{
  "encoder_arch": "vit",
  "model": "masked image model",
  "loss": "mse",
  "encoder_layer_scale_init": 1.0,
  "encoder_positions": "learned",
  "optimizer": "soap"
}
Rows from block 2 of the encoder of a small masked image model, named by matrix and row number. Rows with one number belong to one neuron. Each number is 500 + 25 x the weight over its row's rms, rounded and kept within 0 to 999. All counts start at 0. Numbers have three digits each.
After each neuron's rows are labels from the 100 images, of 14976, where the neuron reaches its highest value: "colour at peak" is the nearest of a few named colours to the mean colour under the peak. Only what is clearly more common there than usual is listed. The data: photos of arthropod specimens (BIOSCAN-5M). In brackets: how many of the 100, against the usual share in percent.
# fc1: MLP up (encoder.blocks.2.mlp.fc1.weight, 768x192), inputs 96-191
# fc2: MLP down (encoder.blocks.2.mlp.fc2.weight, 192x768, transposed), outputs 96-191

fc1.84:497493558504461493473515495460467519465526500511546561494511465503454494521516492525476539481535459542502538488509516498478476516525479499498494514516470503537437495503503516455475517552483533512500475511497446442507518460411515510486527495447513498458518502502501512522501475487520480520
fc2.84:489508510535515481493486495494500469491507512531481435520490455504494541459516504495500484508554479502513509473501489499518486512512539486517514543510498460497480498509523456517532492468559501490531516550530506429474509527473510490492515501507453514505471453504471482521486521526482488494
colour at peak: brown (57 vs 2.6); grey (31 vs 8.9)

fc1.349:470515518484484499497484476513521438480451536503538511532494492503537460520474496510501498486512479491500460523510477481519488476478486498500562528472517514479560483529528473505511492478479515497568528515455468492487497515480498499467507464488486496471490493510507553484495467501522517500
fc2.349:476501522513508468499516549504497519495517524535467502492496509486487524477529503491521490485502466499513474495454502514502488453524513496486497499494469487481520484473504511507497497450472498524501458506527479483472487471518457485463500561493461514481557490481516527515480482517537539507
colour at peak: grey (62 vs 8.9)

fc1.629:496491502505483478504478472546495502518478526508491511485546478487499467531482489491504452498494482519463478470491457546491456484542494530470528457489520524495516479490474489547524479513540511518471485497496515468481489489488554502545500456431518506486527486517474525536546482506529485487
fc2.629:520501504454538513510529490481526543447457489467479536481459523460501541541501518532512505514442524497518483498510485506518559569516526511497489483497496510496517488494527492519521534484509485518526520510514466553489559520483496491496501503524495454516470475475501455469474535503489476559
colour at peak: pink (87 vs 57.8)

fc1.188:511472515568518478435492509502472497490502468513530503463495496556501538510495502485483527522515506508481495469498521510477532559460499476470494525472531473463538495525501485448495505491522488497501500480512479549516514519514493479528561490506486460514498518475480446523488498463465491483
fc2.188:492492502470534455537483530446533504468507479492502499499541504496495503497513482499520529464509473512500527502519503505520463482494502521483489495539497529504488453511500524501481509485474470511491540497555482474518559488464490502506488505478515520495520483454508472490566521497510500559
colour at peak: pink (93 vs 57.8)

fc1.52:522530527461452501493521521487527530513480474493487508458438525474561498497531518515503520507524498485495489521518519540494492542555552511494475536486522535535507480505475502515515509458510500541495510526498545468505514465517488548493499527507493512495505521518534459505495481497513521516
fc2.52:478497480506541518529504501514487481447512530526533502514505507501519524497478481526520504482488496504486524519529488518484540425483502523524512504518471526524513518526536502513486485529478517470524513490548495492485451532499486498511520489431497484470522465485483482502500467491515489494
colour at peak: grey (27 vs 8.9)

fc1.719:509492520537483495511498484555509552471525479480452537525486500527498554534491556488506515454525463540552530510516497491489489493504544502450520462502497495485530532512502512460494496483460518529486525472484464521512501444466507492477563481462535517503493508506498480485473501486549487488
fc2.719:491465466500524483530498520470503495488506477509534484513499472481485470510506474462509511546528468480480499525464521518522510493512504505488511468508489436499465437511493509494495486482490527483488496508546493484466490529523478514526526535529497457523530481471478488491522499470467466497
colour at peak: pink (92 vs 57.8)

fc1.331:502514474485511498494533519512464462478536508474488507469476501541467509450492523536569504492530495484519530505530496504506492467481493532520496493496495512509536512523524490501506525500507471479526516511481471473484527491510501512486539457488518489511508474489519475526477467492541494463
fc2.331:500449534474503526503513489518491488515483513503518501518520506494501452489537495502518520505481516487507471498517531486477483426517498472471492471533487533509476509499498535479514500493475538470501550493517509540485494489511463486523510475500485491490493531515489495473489489514508516542
colour at peak: pink (92 vs 57.8)

fc1.210:516497500478479523493481492498478497592535532471527525486524512499497481467484523510474502522515459517474530533510505517498470498483516509482456512549476498544493475517480519486508529485505505512523473440539530505532486501476463520443529520519508508493491510483507449516551495507518490520
fc2.210:523476491521561483501488468486537511507492461483534524501489472483470494518513493478509547462510505421545487486503522529492496501502470493514514512511485503515495436571530464473462509528517477508471526510518475524506514516517504532494510521527473518479517486495470501466525523504489498484
colour at peak: white (91 vs 30.4)

fc1.378:492512444464457522483479499448469432522479489494518496507515543483534507503470488495540530499481512510451506539480569541462532481502484490530536497483477508497508484490487499482555518506538508508525479494507453471513471505503503498492530521495466499490538526531520488519486456525474478506
fc2.378:503470452495472527495532509470547506528449492496494493453474515471439496549526540484526506514499528471516516519508490455517506523475504539509527505512503535545485475520508513500512486502480504485514452516478499494457483469476499512512490472492488500497445511469464514467494499491505531530
colour at peak: pink (87 vs 57.8)

fc1.359:536540500478526522493504512500486480486470500534503460505500543507498535561491516499469480489520482498542462527535480541485518468488502463464476514532505532481496518493470524472529482535482498535527520545469492501530482450463525469480538549467531503505461477531464517478502493487446551493
fc2.359:480490470459491498534489545457470472494526496485557481540493508478521474459497491473511510487533519488465513493474502513509492506535454475489502442470479525534501475477492473522496515472516506525518497488542449477526519497511474538504479515516475495519545518555505468517504492500541462526
colour at peak: pink (97 vs 57.8)

fc1.441:534483516463457495514466479511453522482506479516519514491510494521457525495483476505485517492548523486521480527538527515478476498499521528470516500516494451498492498504498505499459477476478538502489451443488498440526450450508501522529543553477465573479472535530539545498507539536521500491
fc2.441:518491486498505532508496541517471512544525523542521481522497521483453515485512499506486482484492466501489507504520457507493508525483454473533497513519476513547527519481535510510490522502517514487470486503530492499449513511509500492496495483543502503495533497498519522521407509484494499487
colour at peak: pink (93 vs 57.8)

fc1.156:475502514474504502484508519499513493534491473497452507448506487483515547499509521479458512463508508493494497550482525536473525502532509481470560517535530464554480483518546528480531518510448518522524537470501500505498509503498491549497547525490510498504520527503496501464497529501487503507
fc2.156:520460498514521518552491533481509499490473518477484520470477486467534487485497480486440500461481509535447476485518528500513501510531496509523564542513485512502510492477492497448494516471530522488446470516504486525536469496466479506509502497491505502498470475466497485542502499511498529520
colour at peak: pink (87 vs 57.8)

fc1.409:542493506451524501477501497504507526513527508483494467473502548481509523544519504487523486501504504476483494501468485504499515489487508509443466490549525559521510522509528523506474494487507452501458504508523486535519459465493504486519533510504502505500477474503499472475496514525495503490
fc2.409:500554481527520441471504476483510499484483492466498504522509446493476477533501503519488495494510499487507521547501468475557493528512488503506485514486481527513525462499514506496455468485471522524515468489491569492517556550482538513477491516536498487490518532523511472488504460489497462505
colour at peak: grey (35 vs 8.9)

fc1.229:487489520476493525462489522483502532537515563495494509502497482511528490488466522501456508524502531535493540511512540495524494503527505515484504513518473471527471441529516485463478536499508510503494501458456515486490487530496504506484487551515507506536483550489485514520517485465481504514
fc2.229:479503481497573509498534542530485483560488539501515472513457494483468515520481519490522494505537499495517487455482490502502465495480475477516514480513485465534518513527480489535502517496555478472510512460504515496560537495495512521498457515537500505539523519482518544480520532477537513523
colour at peak: brown (63 vs 2.6); grey (26 vs 8.9)

fc1.50:508529430467510523514503474456529523495528494480500520493493466486464501532499526500455551469461488512495540456534518514481473489486514502478502548493524535512536533509515508513502511497511510518529505511448519513476503455519522497508517517468490467495468507496528466566466510527517542481
fc2.50:476458465488484520515516516492466477466476495498514511464509536527509514475557524495501459516469482492510531525519447476544507522487454467514505494496483487495502521471541533534506495488517497469478478508482501537515533496487503544528513495484487482504509478482501469528493500509528481504
colour at peak: white (80 vs 30.4)

fc1.148:514495531527484488472471508486515509505534489518525581466521482532488509500498521507512504484491507524509504473490462545508490499516559514477473494474482501482501497471498458462492483517555476470457494464523478489546517441486505492499575508485506521539518476468488476508505523543514483502
fc2.148:512500484514512494508488512483530511493507482557496486509512481477486528525482532495547512496515490473518487498478493520544498511478522522484469469498454522559494480501512492484437534499482506487527512478535437491499529494522452502554505493530521513511523474495514482490477490495450460529
colour at peak: pink (87 vs 57.8)

fc1.592:469516502521467484507515474503495479514506529550476493494497489531484482519481488454511532499507506471483515560486521489440509520553504536489490513510479487439502506477460460516437545544517486491540475574513481499510522502496530464507498503465482509517521486529550521489474459460506503523
fc2.592:504545523500526470475487454479493513529501494529432537496537494519481541490488464509533492500505538520521491499516431506480509515464502472501499499516504474458552485519471496488493490486522506535517579517483491467433477519492551527439503536484515512492484506465483494500486477502501507486
colour at peak: grey (53 vs 8.9)

fc1.129:515494506504469491503536531494497517545520479481479520508478436501517518474463513497535500513532528514494549501500537522529458538532519496548471476469516473536545486486469511500482522511469480536515468483483501498510517470469523510488527506560528498525488506510494480497481479444523497464
fc2.129:536448470522530514469483481492479501525544531433473500483497493466510484503490482516490527504527509480514520487534498538501509495534474491517497483540467489530508469503528477463524562495554524497492490466509484513507507496506478512518539501465450485507512509497492507472492533505497473548
colour at peak: pink (94 vs 57.8)

fc1.362:492521478506493479529528477442524498488516476489538508516473481445509458483463472486471512423529467498541554499484509500502497484505494495506495502506481512491531470484471491481505470507487531487452537524472496491495485479575497516559491504496540486534483515474482509517492533494498524525
fc2.362:499490531466499492474508525474491506494501527490499508457527486448489511497481536495504523497495479489518518519526495529460530528474482480540487521513498502579501495521540534521492508475490486494495483514509454509578527533472499481446546525504517527509487491484463473524483481517492487517
colour at peak: pink (89 vs 57.8)

fc1.744:487506469462475494531506477507469488489509528527501521515489500472511472512518469506504493487518481486530505529499529476454524490485513502472553513493488521539488520460548510455551492545482484500441513502548466488551531510511486510478501469509556545526474499533498510507498522461512525471
fc2.744:539467481515456483525505499503511489494499523476493483478505511454499496472455526518489510509501500485477451506498536504484477511527503503512464455511514495508515458537518501501534527452532517505510532506488487497467528510497442523491534542461506505515540482509498544531513474481512494520
colour at peak: pink (92 vs 57.8)

fc1.291:530547491498559500496506458521501536451524478503512551473493501491524439491470485470495463454500459489495556512472520493503463456503524517511520492560486510506480493502496512532490496492479521478489505504477518515506478489525507538497474532497502507514485513508471510477515569512495500548
fc2.291:532461482474514475469503505495484491502492517498469533514500477485468501542510545495505545512509479464485469504543504507502512510494465510510492492490503527543510470533507520519494501460536485524554484495527473459518531504504485495485497524489504488522486532532472466496535473509513528510
colour at peak: pink (89 vs 57.8)

fc1.493:465467490497512509526544430490437443481544502463494537502507481480495547495518510507490538502537449493540516507506498492518507529468517530484488508504480512529486463506472473513492516509524506484512489532517503465513515462486525524477505520488491511510495467526523518489524492495566468517
fc2.493:454492487535488513488469484508526535457474499538518540501514521480488489481529508509498518535532445506527485472508512542485498462476482458486498477519449534521490487483480502494495507504584482568543486491501497494506503519531500482474513532494537473459506436544490482540492520520505469506
colour at peak: grey (54 vs 8.9)

fc1.427:518533520530478531530483474472542460507482505523512501477497483500496559552509505500455534486543479455538470576454503504503477459509492518510479509529449483498479523496516502482487494511487466540529517442487544521510464477505494508492566529453492535497480491540505525497482495470464519457
fc2.427:473464457482493458534494539534486485509547467493509475538564468508513442475492486446478481560490515504491505482495531512501500472475503485496481476488532491526490514528534515508476496484456531548494486492533518504545520502533482486456512446537516477521540508481500493530463517512514526503
colour at peak: pink (99 vs 57.8)

fc1.549:519457556492512501491490525462508529532477480528439530477496517487502516514489524497498501539522499477505436527489456538534498473488485462478476515487492522478480478507534499536467471507488462519541517496517512522512530535556523479499544533461488556489470526488502508524476512463494471485
fc2.549:481497482496530504487533556478503472481500462473523477536499469507497479514520530479519539448526489434503513527497527532493494513519512500490522477529463527525508459502524510470494534467486520524502507427532519512509499482504437516522476482470502503488494510483508482499493517537485505494
colour at peak: pink (92 vs 57.8)

fc1.121:497508513464471523481500491492500544520489507467490521481501531496499482469482494510479509501506495532446503503478495521558513501496478446478464488524472510529471490492488532470503591514496497553473537457482503450481481497441515514483524503478491513472486504498519512536476490470491497521
fc2.121:474458526493532469480488499531517513510529513525488464536493427524495570516486506515515441486525504496497474475521510514457514485540533493541469518506491489522471503532518487510527533499526491504519510482504531493515507461554539479490482484507497526507508499512452562487507520522497523499
colour at peak: brown (54 vs 2.6); black (46 vs 0.3)

fc1.659:480488536503465495511502526507508516494512461492492491478468505542545530477521494501523450498516538431520513531496500494472492520481511509558449476456507481552516447472509494517493491490474470518502510545474492498453563491538481520506498481522509512549520554471468540510503544500521473500
fc2.659:547474492521473509472527526524477532540517513493526481505492497521451493493494496504514488452514479515441463478498533513518468481530524490570558467428483498543511501523537490523492500503483521449511509493571515499486477504486479532485512509500521465489522491503496490546466517512508503524
colour at peak: pink (91 vs 57.8)

fc1.503:497524526498470505498518528489468520544473495457518540495500465510483464509498499559522481543509467516468540510543489535497489510486484483487518526520502499455516481468485519535481496484533512500491466494531486501480453555507515512497532517489492487487485474468473485520484508417468506503
fc2.503:512499513490545505514515468481494520488457485538475485489462540518516517516445481471490518516504479507467500497483469560517512491542528504494525467483430505450519465554474518488508563522504520498528483500475498471461522548508493520508491464486487461504527516514484454501518515463489537463
colour at peak: pink (93 vs 57.8)

fc1.578:517528489548510537473512536492498519492468505482498510493527550494530483526531441489512485492500484485498475408494503512485441525513520484524508527498536480461500466489499488560506514518552526505484506500503465463485503489554492475455470541500539518467487464464543550506506536479486496514
fc2.578:520498496472542492495451534497561491516527469507469507534521488479504508489498519506521563479513488510481495521479481528491519491510465522473496486499515466535499472478515517511486507475474484508496499484503522478565547466514462510538531476494473495464537486513519554512490480486511486499
colour at peak: white (74 vs 30.4)

fc1.745:476497474484493492482495461484536475498496502494494518485499471464483464472456481522532479497530480495492531518463493487521496500482540470498452525511489543496470472554498479540494511537529470519442502497514494473454508508504493496530515520510505487457515519478523551485464537496558461469
fc2.745:522475473473494524568501488525492498512478535535519507503530536492502540529507506464537539447505533505533486501528525515543496510497512524542489488476484496521498456476500487472495540484538520484516481524515480492538526480509453522509511502506478465492475479481491468512522515502508504547
colour at peak: pink (91 vs 57.8)

fc1.213:478514528513485487466494513509503549498505530478491514488544541503535489534447503532495469474520516506478525489544519498485492484558491545503474527518509486495455472516501520469483521487488516531506507485499475473534520468433533525501529534508526526496518502508484496506451509435472500519
fc2.213:465500490500542484493498482495495508535479556495471468483472479537469506456531521460515514520547483476557500493496556517510502512497499458556494503479481443510496527469522502512478500507491509475500508492519486509522518482456489477494544453525487447527550493544487478490498528492494509468
colour at peak: brown (54 vs 2.6); grey (46 vs 8.9)

fc1.506:526486522476529531458474528480523499499477463478490463510477505505518500490511473519501513490508484531498557420494523452532505463530516494483506508521491510527453490503504464484537515493479522457491488508513514488470466505516516507522482492493482498539519457467531525503517484466529462479
fc2.506:509534508523509520515551484524483475529454460484474487491470519510464505492495555479487511517484541543504504527493466524563515542528486519511440462493464475521483556454538504506446523512548531510480479474489477529502504487501520489473475478504498496474480440524490532474503517497484513476
colour at peak: grey (39 vs 8.9)

fc1.646:481491521470522479488512499515502492497499486509545535440487488518451517471464492556466463484531512497541440486508488540491495510486500527487486481467509466523476516489514530479470514493524509529498549497473441531480488499523454475541500508481489524500542524493511516501480491491456525500
fc2.646:481471480534470515514525518513526503509520505491509462548469516510496486491540535424529492504501508500519509474474482503529531499509503495477546491498473528496544456453503492496505496527500505487454476471522449481489473483469447489516511492499527527491508542517515478484507497488570468509
colour at peak: brown (31 vs 2.6)

fc1.438:493458526493513509521542499543518518487515484496467519489499493506482492544493498509505489513493450525478482532473502490509479500490471519507520475510481558533492494473484511522489544500564486504559517542550466466513504479420494478503549503452497489524494514531553497523474510521505454506
fc2.438:513511484470471501521513484523532526477517486469507530512505520520487526465520509462529475528529491479487515517496506484481514514510506477505528519509521532531468514493506508469492544500529500549545526521482492476478520496497568487488488500494473430450491515528505516495490536478597471467
colour at peak: grey (47 vs 8.9); brown (40 vs 2.6)