A small masked image model, trained from scratch.
Training: soap at rate 0.0038, batches of 128.
Data: trained on photos of arthropod specimens (BIOSCAN-5M), 48750 training examples, 25.2 epochs.
Rows from block 6 of the encoder, named by matrix and row number. Rows with one number belong to one neuron. Each number is 128 + 32 x the weight over its row's rms, rounded and kept within 0 to 255. All counts start at 0. Numbers have three digits each. After the name is the row's rms in percent of the matrix's.
# fc1: MLP up (encoder.blocks.6.mlp.fc1.weight, 768x192), inputs 0-191
# fc2: MLP down (encoder.blocks.6.mlp.fc2.weight, 192x768, transposed), outputs 0-191
fc1.573 027:053146133087158174094213106075063086162076102115099134128116115106154148089097194152119159086173124101182132129088065144141156170100115152096098128143106144118144145133126117098098127048118125093174074157148146137091091106169129152092211147137191157075068129072105144143136159158138143134095131114103107150167154095178103076112165109092133118113156120207125139134129125159158057137111140123139149105132156141110087123081100125040111087127097101112150129162143172142137124113100058137134168175096160135089159105117103132118082095118095119093139107131123105167152112140097097187
fc2.573 019:126103071116103078186151108159140148153130118107170120170114167129126076176181088126076148101128204117126181149141163107132062140095089065170146095161104137151093126086145199177142077166128118158114153067137093152152113181133141093134111107120144139179156072139130105146120090117142091179096116159122131133106200113140153118117113107078138086069096107116151182120081076164076151148149175125164084098118100202164128130106118145182171210099089127154138109146117108091097079153122198129155100117110153131144095135140146082142114143117076130078097083174133131152108133146108098114
fc1.574 118:084089083083137100146124081177183127138175107081098112179092159102112127157180090157120152014141115100101093179117141101139156163102153079163126138138126067095147090124118101109137135134128163106158177147119172118118160123155117171130138073136106123213095167205153155111043110132152126131120145116109132127108139131115124146152114096165132122147137137090157122110172112160143078041111105112116091137157072098087162108143144121158163144127161078124073125156111144129145113143134101038140159176101160153105094117092079119115183131159181118179134134135071115111185146176123132080
fc2.574 148:126128127151123137158107134115088146135122119126105138107162158156138108123128135129168105143125116127137107154110125128132000117110142111087139115148134110144123119134155100117162157255134109105133107137141111125137146151117159114179118110131167117158142112125105147106125124115127100133127108121140111140109107123128130142130155149144138092138077136148125115145107081141116135151148125142148095138125129131130140108137130076119126133142130132099125124133100119112129116111128093112164145126118106115133146144134146120122121137088085143111138117162172141136106146127113100131
fc1.575 027:143162163078123110134098095103087129125100156149143110140112142149113080160091121145052137125099095128136102145145133144185205093163137167184149165115132154078189124127147140141165136127108120071146054158098150132111122105071080137121179130118080175090143095142133098119123111160154087103115153192108142137101129156181083112110171097098119120097122134164063152150135129170158152154158160154104111206163124109149156072150075153107206122112089104109126136112089191154084150134099059156087166174119090162142114142099163084133179171136192106070103093116124129208117157138156123154
fc2.575 018:072090113189108141152147137171192086071131103134171160153109076097127113131130139129177135116130116149109159166159097055143086147164116133105121083089106126135109101166141154129079151161148181124116121054095120155191222112158115143114143153157146085151146139126070143141133155142094136137122111156085099132140174158073164163153139164114140107145138067183130101202131119137107081150147093163165096104125138089138156128124137123090142122085173149115135117145161098065127103114106218099122058150161163146142088163126097178117100170044164111155204103140145113112117102131067142130
fc1.576 025:132152169091151112131102116149141112182084161184161124146107156123166168152112143134148187110151110113114135134071167136157154147167107173164127110179201079135154137134114162204137105096142117055100105142147118132089146121059118152121176122110148093126118137159100124135164138086072112169121154092125075086093171134144098078129142085194132160161120154166120132075155131094140107147112111155184144094132163188112081127143139162085108102136089102143150118096145084171156101139094147065102087126095101096175212131080184100189150080152069094115144140117152158067135107106083126071
fc2.576 016:175080171121157175129110102101172132114110124095114126150120091118141134125124154086165108146130100124144111165149161200156052043092106102140139173097046132156090109147120122088133132173093112155152165097084128077129138148089105169121157136156145168103071151121163137186172149118159140182153120108102105165115076163147171153154180138114137132128133127073173116151127130122086151174152091111077164132164170124137146152081023098111143134144110115150129175158137117076097140091070112138152104120136150191135089137126091097102094126132069112077152137072146058192124102066153118140
fc1.577 156:113115115187137089114203150072142139158121140137167160105059125114108115111086110136132147072140137082122139116085086121149110155118089146110122122080153110168154178150144145164119091094112145128104147173119059176100147067134112059096120094131120116110129216139149092121155108155170176126123121126138133127208116172179076147102093147086109204126141148044087094164150170140143118074126130106083172090113061116154187091157126106088140117109150167101158128136122103159170190114154135115204124097123128164135134142170124104168172095139078112097133127138063152147135091103140146182
fc2.577 137:090133121086128113158083108112193098168123100083085112149132099089147089131178099089086150124111175142118145132153139119079152086131148143107115075094053174163130181121149149122121149206113108105133127156186159107143124144104131093154111168094143207170147095147148152109091178094154112144145153120123163189165130156097164152145131138121091150129150090139143139138092122087128039163100184163196176124094176141106086071127145101113189118107124124096124088123105085036147147088090190135165104098112171131159196136090123102134156144144115142161117105148081104121176094113137085093
fc1.578 030:177162162124100171128113070146173118115150119111091149141138102106167127097149044100138137026109102164153124101136150110136145126096086133131088136086167100101131099175104121131108087075148127106098146200109114123086147115179209094099180103122114110122189136128152125127175140158080123131099167130102074155160116128154083074119165184132109091142135173153105133115122094110136131098186107097153144154133174146089139172117152154130221172123105097122155130097166102177107126125089143130117168170104115127072144114172075167097155076173093108177190165157147068107154165146151117098
fc2.578 023:105071165086179145101110212149130124130144067142117184159140134148082129163170176043169093128115096133155121142118162139172108150118073178089080121147117125113107146121137052109105083152132146160054142065203148091153151096086097137152113151114107089154117111108171127171092088065124155126131122146129098122071155180131117134159063103118140115161173079119108178098125068153130106176133132138081164161121129103112153169191085088120096089141142088149122160116106133149138130094126120119182123131111125091133074101093117091107154106106147089145101187193171145170106154151146136162
fc1.579 042:107114063142078131115163118202139197114167159083122165164126111151132125096095154097093077115099135122127114082138116130110154097162061169139091150149109098125114175085144106136165123067137159135147103086151118162140115107180071113082132128100152085130106108068101114160178092095102093165160189155128146151084165100121144116147146093117188149185124120155162081228142194096096102098129143136122156118074159151075131145159134178091104139163108154122074153174143141200091144120121098117100127134129121127150146132098172119082112077096185085060127114095152055115149104147135132121
fc2.579 041:128132141093091126125128155119136093130207158119165141157118085116182131149128124081159140101090116075130111107136104130203044137108156138117130144103106152117155171114117116125166062239156129130085162103156155080181136107114134131165127171134103124107126123144175119095076169163146148115102072130162114143143110135130152131158201134114082184099131107061125157136122075099133170174147121096144123107102096133129121163065092087106119149146126167115181139095058118106129115180162113203093143143173087103078115200120091149173158107146118130187124072121141099111163053151145111111
fc1.580 037:148106152116135147158138104116143111161066149157130097126146179130155142109129102184121102135143118161129126154050106090131154158098159119104094112109060146148096104126152132168090113084069068134154111166108094158098067080124123127077153079120129090146089142156158154141114165172136062070104131151159120167158142152153168123150093142102125106151170129130144163137085164084150194159155114125134125130081152142101144140120129142079088216150157098053178178109076146152109100079131169125086201062151101082106111162098120172148192129161106082131068152099149099132098145105180138081
fc2.580 031:109113158069116114129141142163163118165143108119092134090126109102139114143110094085130139135139125125145103125157135125086087115135141138108106161166114145103144090148062170099141105191183165152046091119182121130165146155107190145136109125134078173183066128064152111101062157119152156124178155106102127114120150129124081138150121099149103127127140157126076151099123091128121107126083138157147151132121150115137187122137065044117109070140112170159159094105155088119079192153114137147157105149111166166167136127103213119099156116158123081235094088172093088078113157120217109153
fc1.581 044:172124128146116122087132077083116087145170137105117165126151138130112098135142144170123165094112105174128093113066122165189168167087107193091132213109127123090175089180152117127131144086079082120162169098166162086082163127141110149162189157114145153188144159114141084165139167127107140058127113096136107112070082103141120140087117084109111178115163177147077149149126128104144168127125134144169098094058120084161137151089200139174088073125155107065095148081107179122115093122204124134134113078132126126157114125123169157142074109137137071142114122114194113147139171162150141138
fc2.581 042:075085135098120113167145135149140156178150116103184118098083113141187137138110124085148179189086147076160138138161125136075079133115180144141160148168153080082103149115178137147136111214202156089089128091177163135162135111162131096101089097108143175116116150121138100149157116096094158132161062115131104098107159208187104135120123145098132134125087136081125104117139125161150121189102085104120129155154093075133101087160085024158117117130143118139089159159107100065135128179135128096129152181080166115115121187131124141128130106132091164082102115183142124173075100087159153116
fc1.582 044:087171196094150091126140161121114125172107073171093121138191096092113147106134071109184072075149148142129115097127142147074176159123119094132129114179161177146134129129145142150125146062129101154145120109152165171135161100075184097141151138101157130114105126100128083133105116141121091140132122054072184101175102123122103070117046133099171118154141135150110202129141115138120118086163096116177119192130164149148148152142080081148154108115164109120085187103179159066120126125116136176166060140116145103104138099147148109121159227075131118166155135101136095132096063152156150136
fc2.582 041:107101154167139113127143134155126106123146157103110151125141138148150160148147113092123127114097140152174180092124162126153000129158123160143146125152156137172137132101131126094135116244107144138114146147122128167221069149108117079152120139163098119141152120134091109167113119079092111124130170191152083133106137171124140148151091104118133102093091133098117116130127105148166127141146110129135065130131092152079091160107117018124117104163133080141123124143123116089166185093118138134143146125143139106154084143132106122077198118150118117093134159159161155107109136103118153162
fc1.583 168:090137098143186198168151086134104137139103115117108160142180123132122179148091134104139154070147171118139142153088170178100173106113106136140127103103122125131182170073100061123133159147166082140144125139091095133143136127102150156169111177082046154136161143099124159164175139148091103145127104119129136151175124160061064129113102157133099137193162149180110139122100138130222092134111123126215107161076109090166163106149080118115086111136090177109112120128139151151145129123084109140066141154130153050086112148168153196131115096162149113128104074147069107101143093081181126143
fc2.583 161:115087143138171139086113160098134157121139139145136104102142116177112123158110169102152170162097109095112089148180172161126030089124105046092082144101121110127097136162110106084108128255080133110188091162179089103185175085127119176150124154098136117150066154117135193118146136169105153160125147092094078097177152098151182139143132126140133118100130127153125115142223152107136101082088109140135154140096161160099135103084140111173060137101142117137060142136103163134104088185146160100155141191152139148153144146165142070137134079127151104120143147130134114118122105134126158093
fc1.584 151:105096108130175113133129149086135093133096128176153116094148180125074237184141130127079174085110114149096096117166101142160140108169133174140126103157114153157126176120170159123111152131140119116129114145184143142153097137147185115167196188136135144130114127090080120140141133145087102089142122095064091158130152060119127114148077112093115121059104075079152150099110128134155133086113116044134145150126103098135151095089083159108156138116140129067125115113098105173128152190083147137138139096145112091104156113091116098247097056116085175132186115156147120119179160153119093126
fc2.584 161:156095116176144069089097150126160116123097115132136143113103138097134147112138111174120156105158117141156152099116083110127058150138147159126160136141128106162089096142175128139105140255159106140105197067077135186150102145117174150149161089125134122091124104122152081148113129125170127194075087153116131096075085113115141171090122147112117155148162166128133106082086105127126122147140112142081138088149148135187104112162121106143148110105105110156123119109170160099102182100128164115160123128075123149149092181104105170146140126125129109109154102136152133127117153120088158143
fc1.585 075:074186125110178084140112056118127096141125155144171141101157113120112094160144136150126150077107110121156158119136176100114142122129137186093158097127135175137106090108111162205173149106117162136129136108059097150214166119153129111146124116142112115116103200105125097170082112136182207132152144179139171170145182125091133126161140100157141158120113165116129097193168145075160170117140195117117126121152113158103093166056124108161128123198152134137093107148088133086122168087104157098153118174084094169102081175091095161132100172131070140087154164161161114084106163150128071126
fc2.585 147:152117128142125137134138141119149129126113117127115106139111126123109148136130134128139102136140114143119136123115111126121000130134136126107128127137149101137129130144126159109121123255103139120114115137130131108099107122120135125127137124114126115126140120117106147129127125119103109145116130124125147123136126137140118134136135126141110138111141125144140132133134137118125120136151132130127125141129133134123130130147140119120134153127120132138125116112127112116120129120143123145145129107123141107145123108117119129126147131141115143125119120128118135131137124117129144139
fc1.586 072:060093172148144124166152091079143121099105086104085128118086136131120118144112151153119144135091076104142178100050084090178191118076142093171141149152131100124208117070097123139185079091129094156140127117146171180129129149139100096135118066108103096126143145126172122099095109205112148137132183074139097127198134147178087162154061164117143075095075147108138186113142106102188108158143229137095152145122130131083182145100153129114168160148108140147090162118144102146086146101123126135140146128131111133104160150108117140125064164117074147094165158114152120156140102104169109179
fc2.586 059:091169154167104120140121151146130101090098097137146127129152140130109113112141105181132124138139100178117124108085161110123070178140155098084126095057122089167128062115119131120186137255166121154110111135114094109199152171040185171088098126127108158113111110100114063167092124155162140089113133139114212132093102098131149090145180180131155157136159153115126166130139107075111117150129085136148110118106169158153190126121127060103168183140144131183106117152168100118097133087102107111153119062112175122139099105111114140063153129121154157135163112166132113133080152132085164149
fc1.587 141:112125144111128131091147117095149076157124167099146130133122145129182105131142181177115098069146129146086098144092118149084132111125063117154130112139082093155129115171088131191154138118165094171156094168160130139097064092078086130141149092081105132044133073133062171130153160124135153125092176126088117072130136121093089100174093209137066120185181140113164171180092154116118169148125154139109117187154123113162133124179143147107171111085186100143171116162107164115132152171098110202078169169140172118103134087127161187083126128121090126145147125153122174101161121075154130100
fc2.587 151:127140140185128097128102076123134123157144169126162175093157147095103126165121014100101112134079114150123168118091126143150047119212144127146128110153176152144120114103144156095116131241133161096108094111083161137108118171099112131154194124098139128182078154131162093107103091132141085167140120202095184118133127150144111118119089114138129106070102117158124086090170131163088129088140175157096120139141161147167069164093122102162099157149139142143163140105152123145125140098129133162072134129124096191130083136115011081117179163170146131112157130156138110140146136152085136152
fc1.588 141:162097138111162088075084186134135150056105114239178170107137144112132091145087133136158100098150117085127177130159139105134139130146159166060140112166135095120107137147153131082197105103119166153141168081108180131101180117163119104123075158149066114140085099133150090108150131128155141126158082099100096127138101077087149100107098160120132141150141121094099152102181107116053184121143137154076124132145160143180073113119098126136145160172045137135095146114138140119126109096117135048147196143117142075177114117125156097097174064148096126120121130139135111096102138119099211174
fc2.588 160:166082146110147142130095089130158101176158080104115129147117104130119088154135153042196132115079093152110129146131128190138020091098145140170100119097139087143163124194094133148072144239164091139117102138098148138146131147096140136159178116148123112077124171130153148136128156169130120136120088152158101120127127164141127159191126209131125159117149122176056092127103131152169174163125139161151173118033132110072142180096102076116181162094127156081137125103174115129089125138118123170139085116125125115145183126129115093134141145081090083169162148081127125130141114144110147083
fc1.589 053:120098111097089139126106092128065120085088144156122047123140154147132080178057116153129195127124090082131093088150183177122159120108122128152148092107146128174137103098162119134143116069120117161038073079086171087152148147131122156203209102141147153103168112108118195153151117122092113155135094173195127158161170139056172140183133118076105112179138091136142119134077141128078138117138125092093141123089109126176137145118153149091137133068102104118136173148100163155136161078103127168143138101104125099099125107031117139147160124140119118155147128162127128119159186097090109136
fc2.589 050:150095062116110123142149116074126147113117137093105111157095115127097183128173166127115092157113105123101113107098112063152006156114117115126151172153123098130150147140121183125144095255185121142112123107155105161196137082101120129117125122133130101179111123189158138169106139121141145164096101113129149127083153115114092154132130093104119192180113139131129106136163139097126141119132106141141115158111150141154105143136117012137182183132106147123139093147120124044112172176139096141089090083134084130125132127170092117134111108163152162111115080110196157120116106141125157140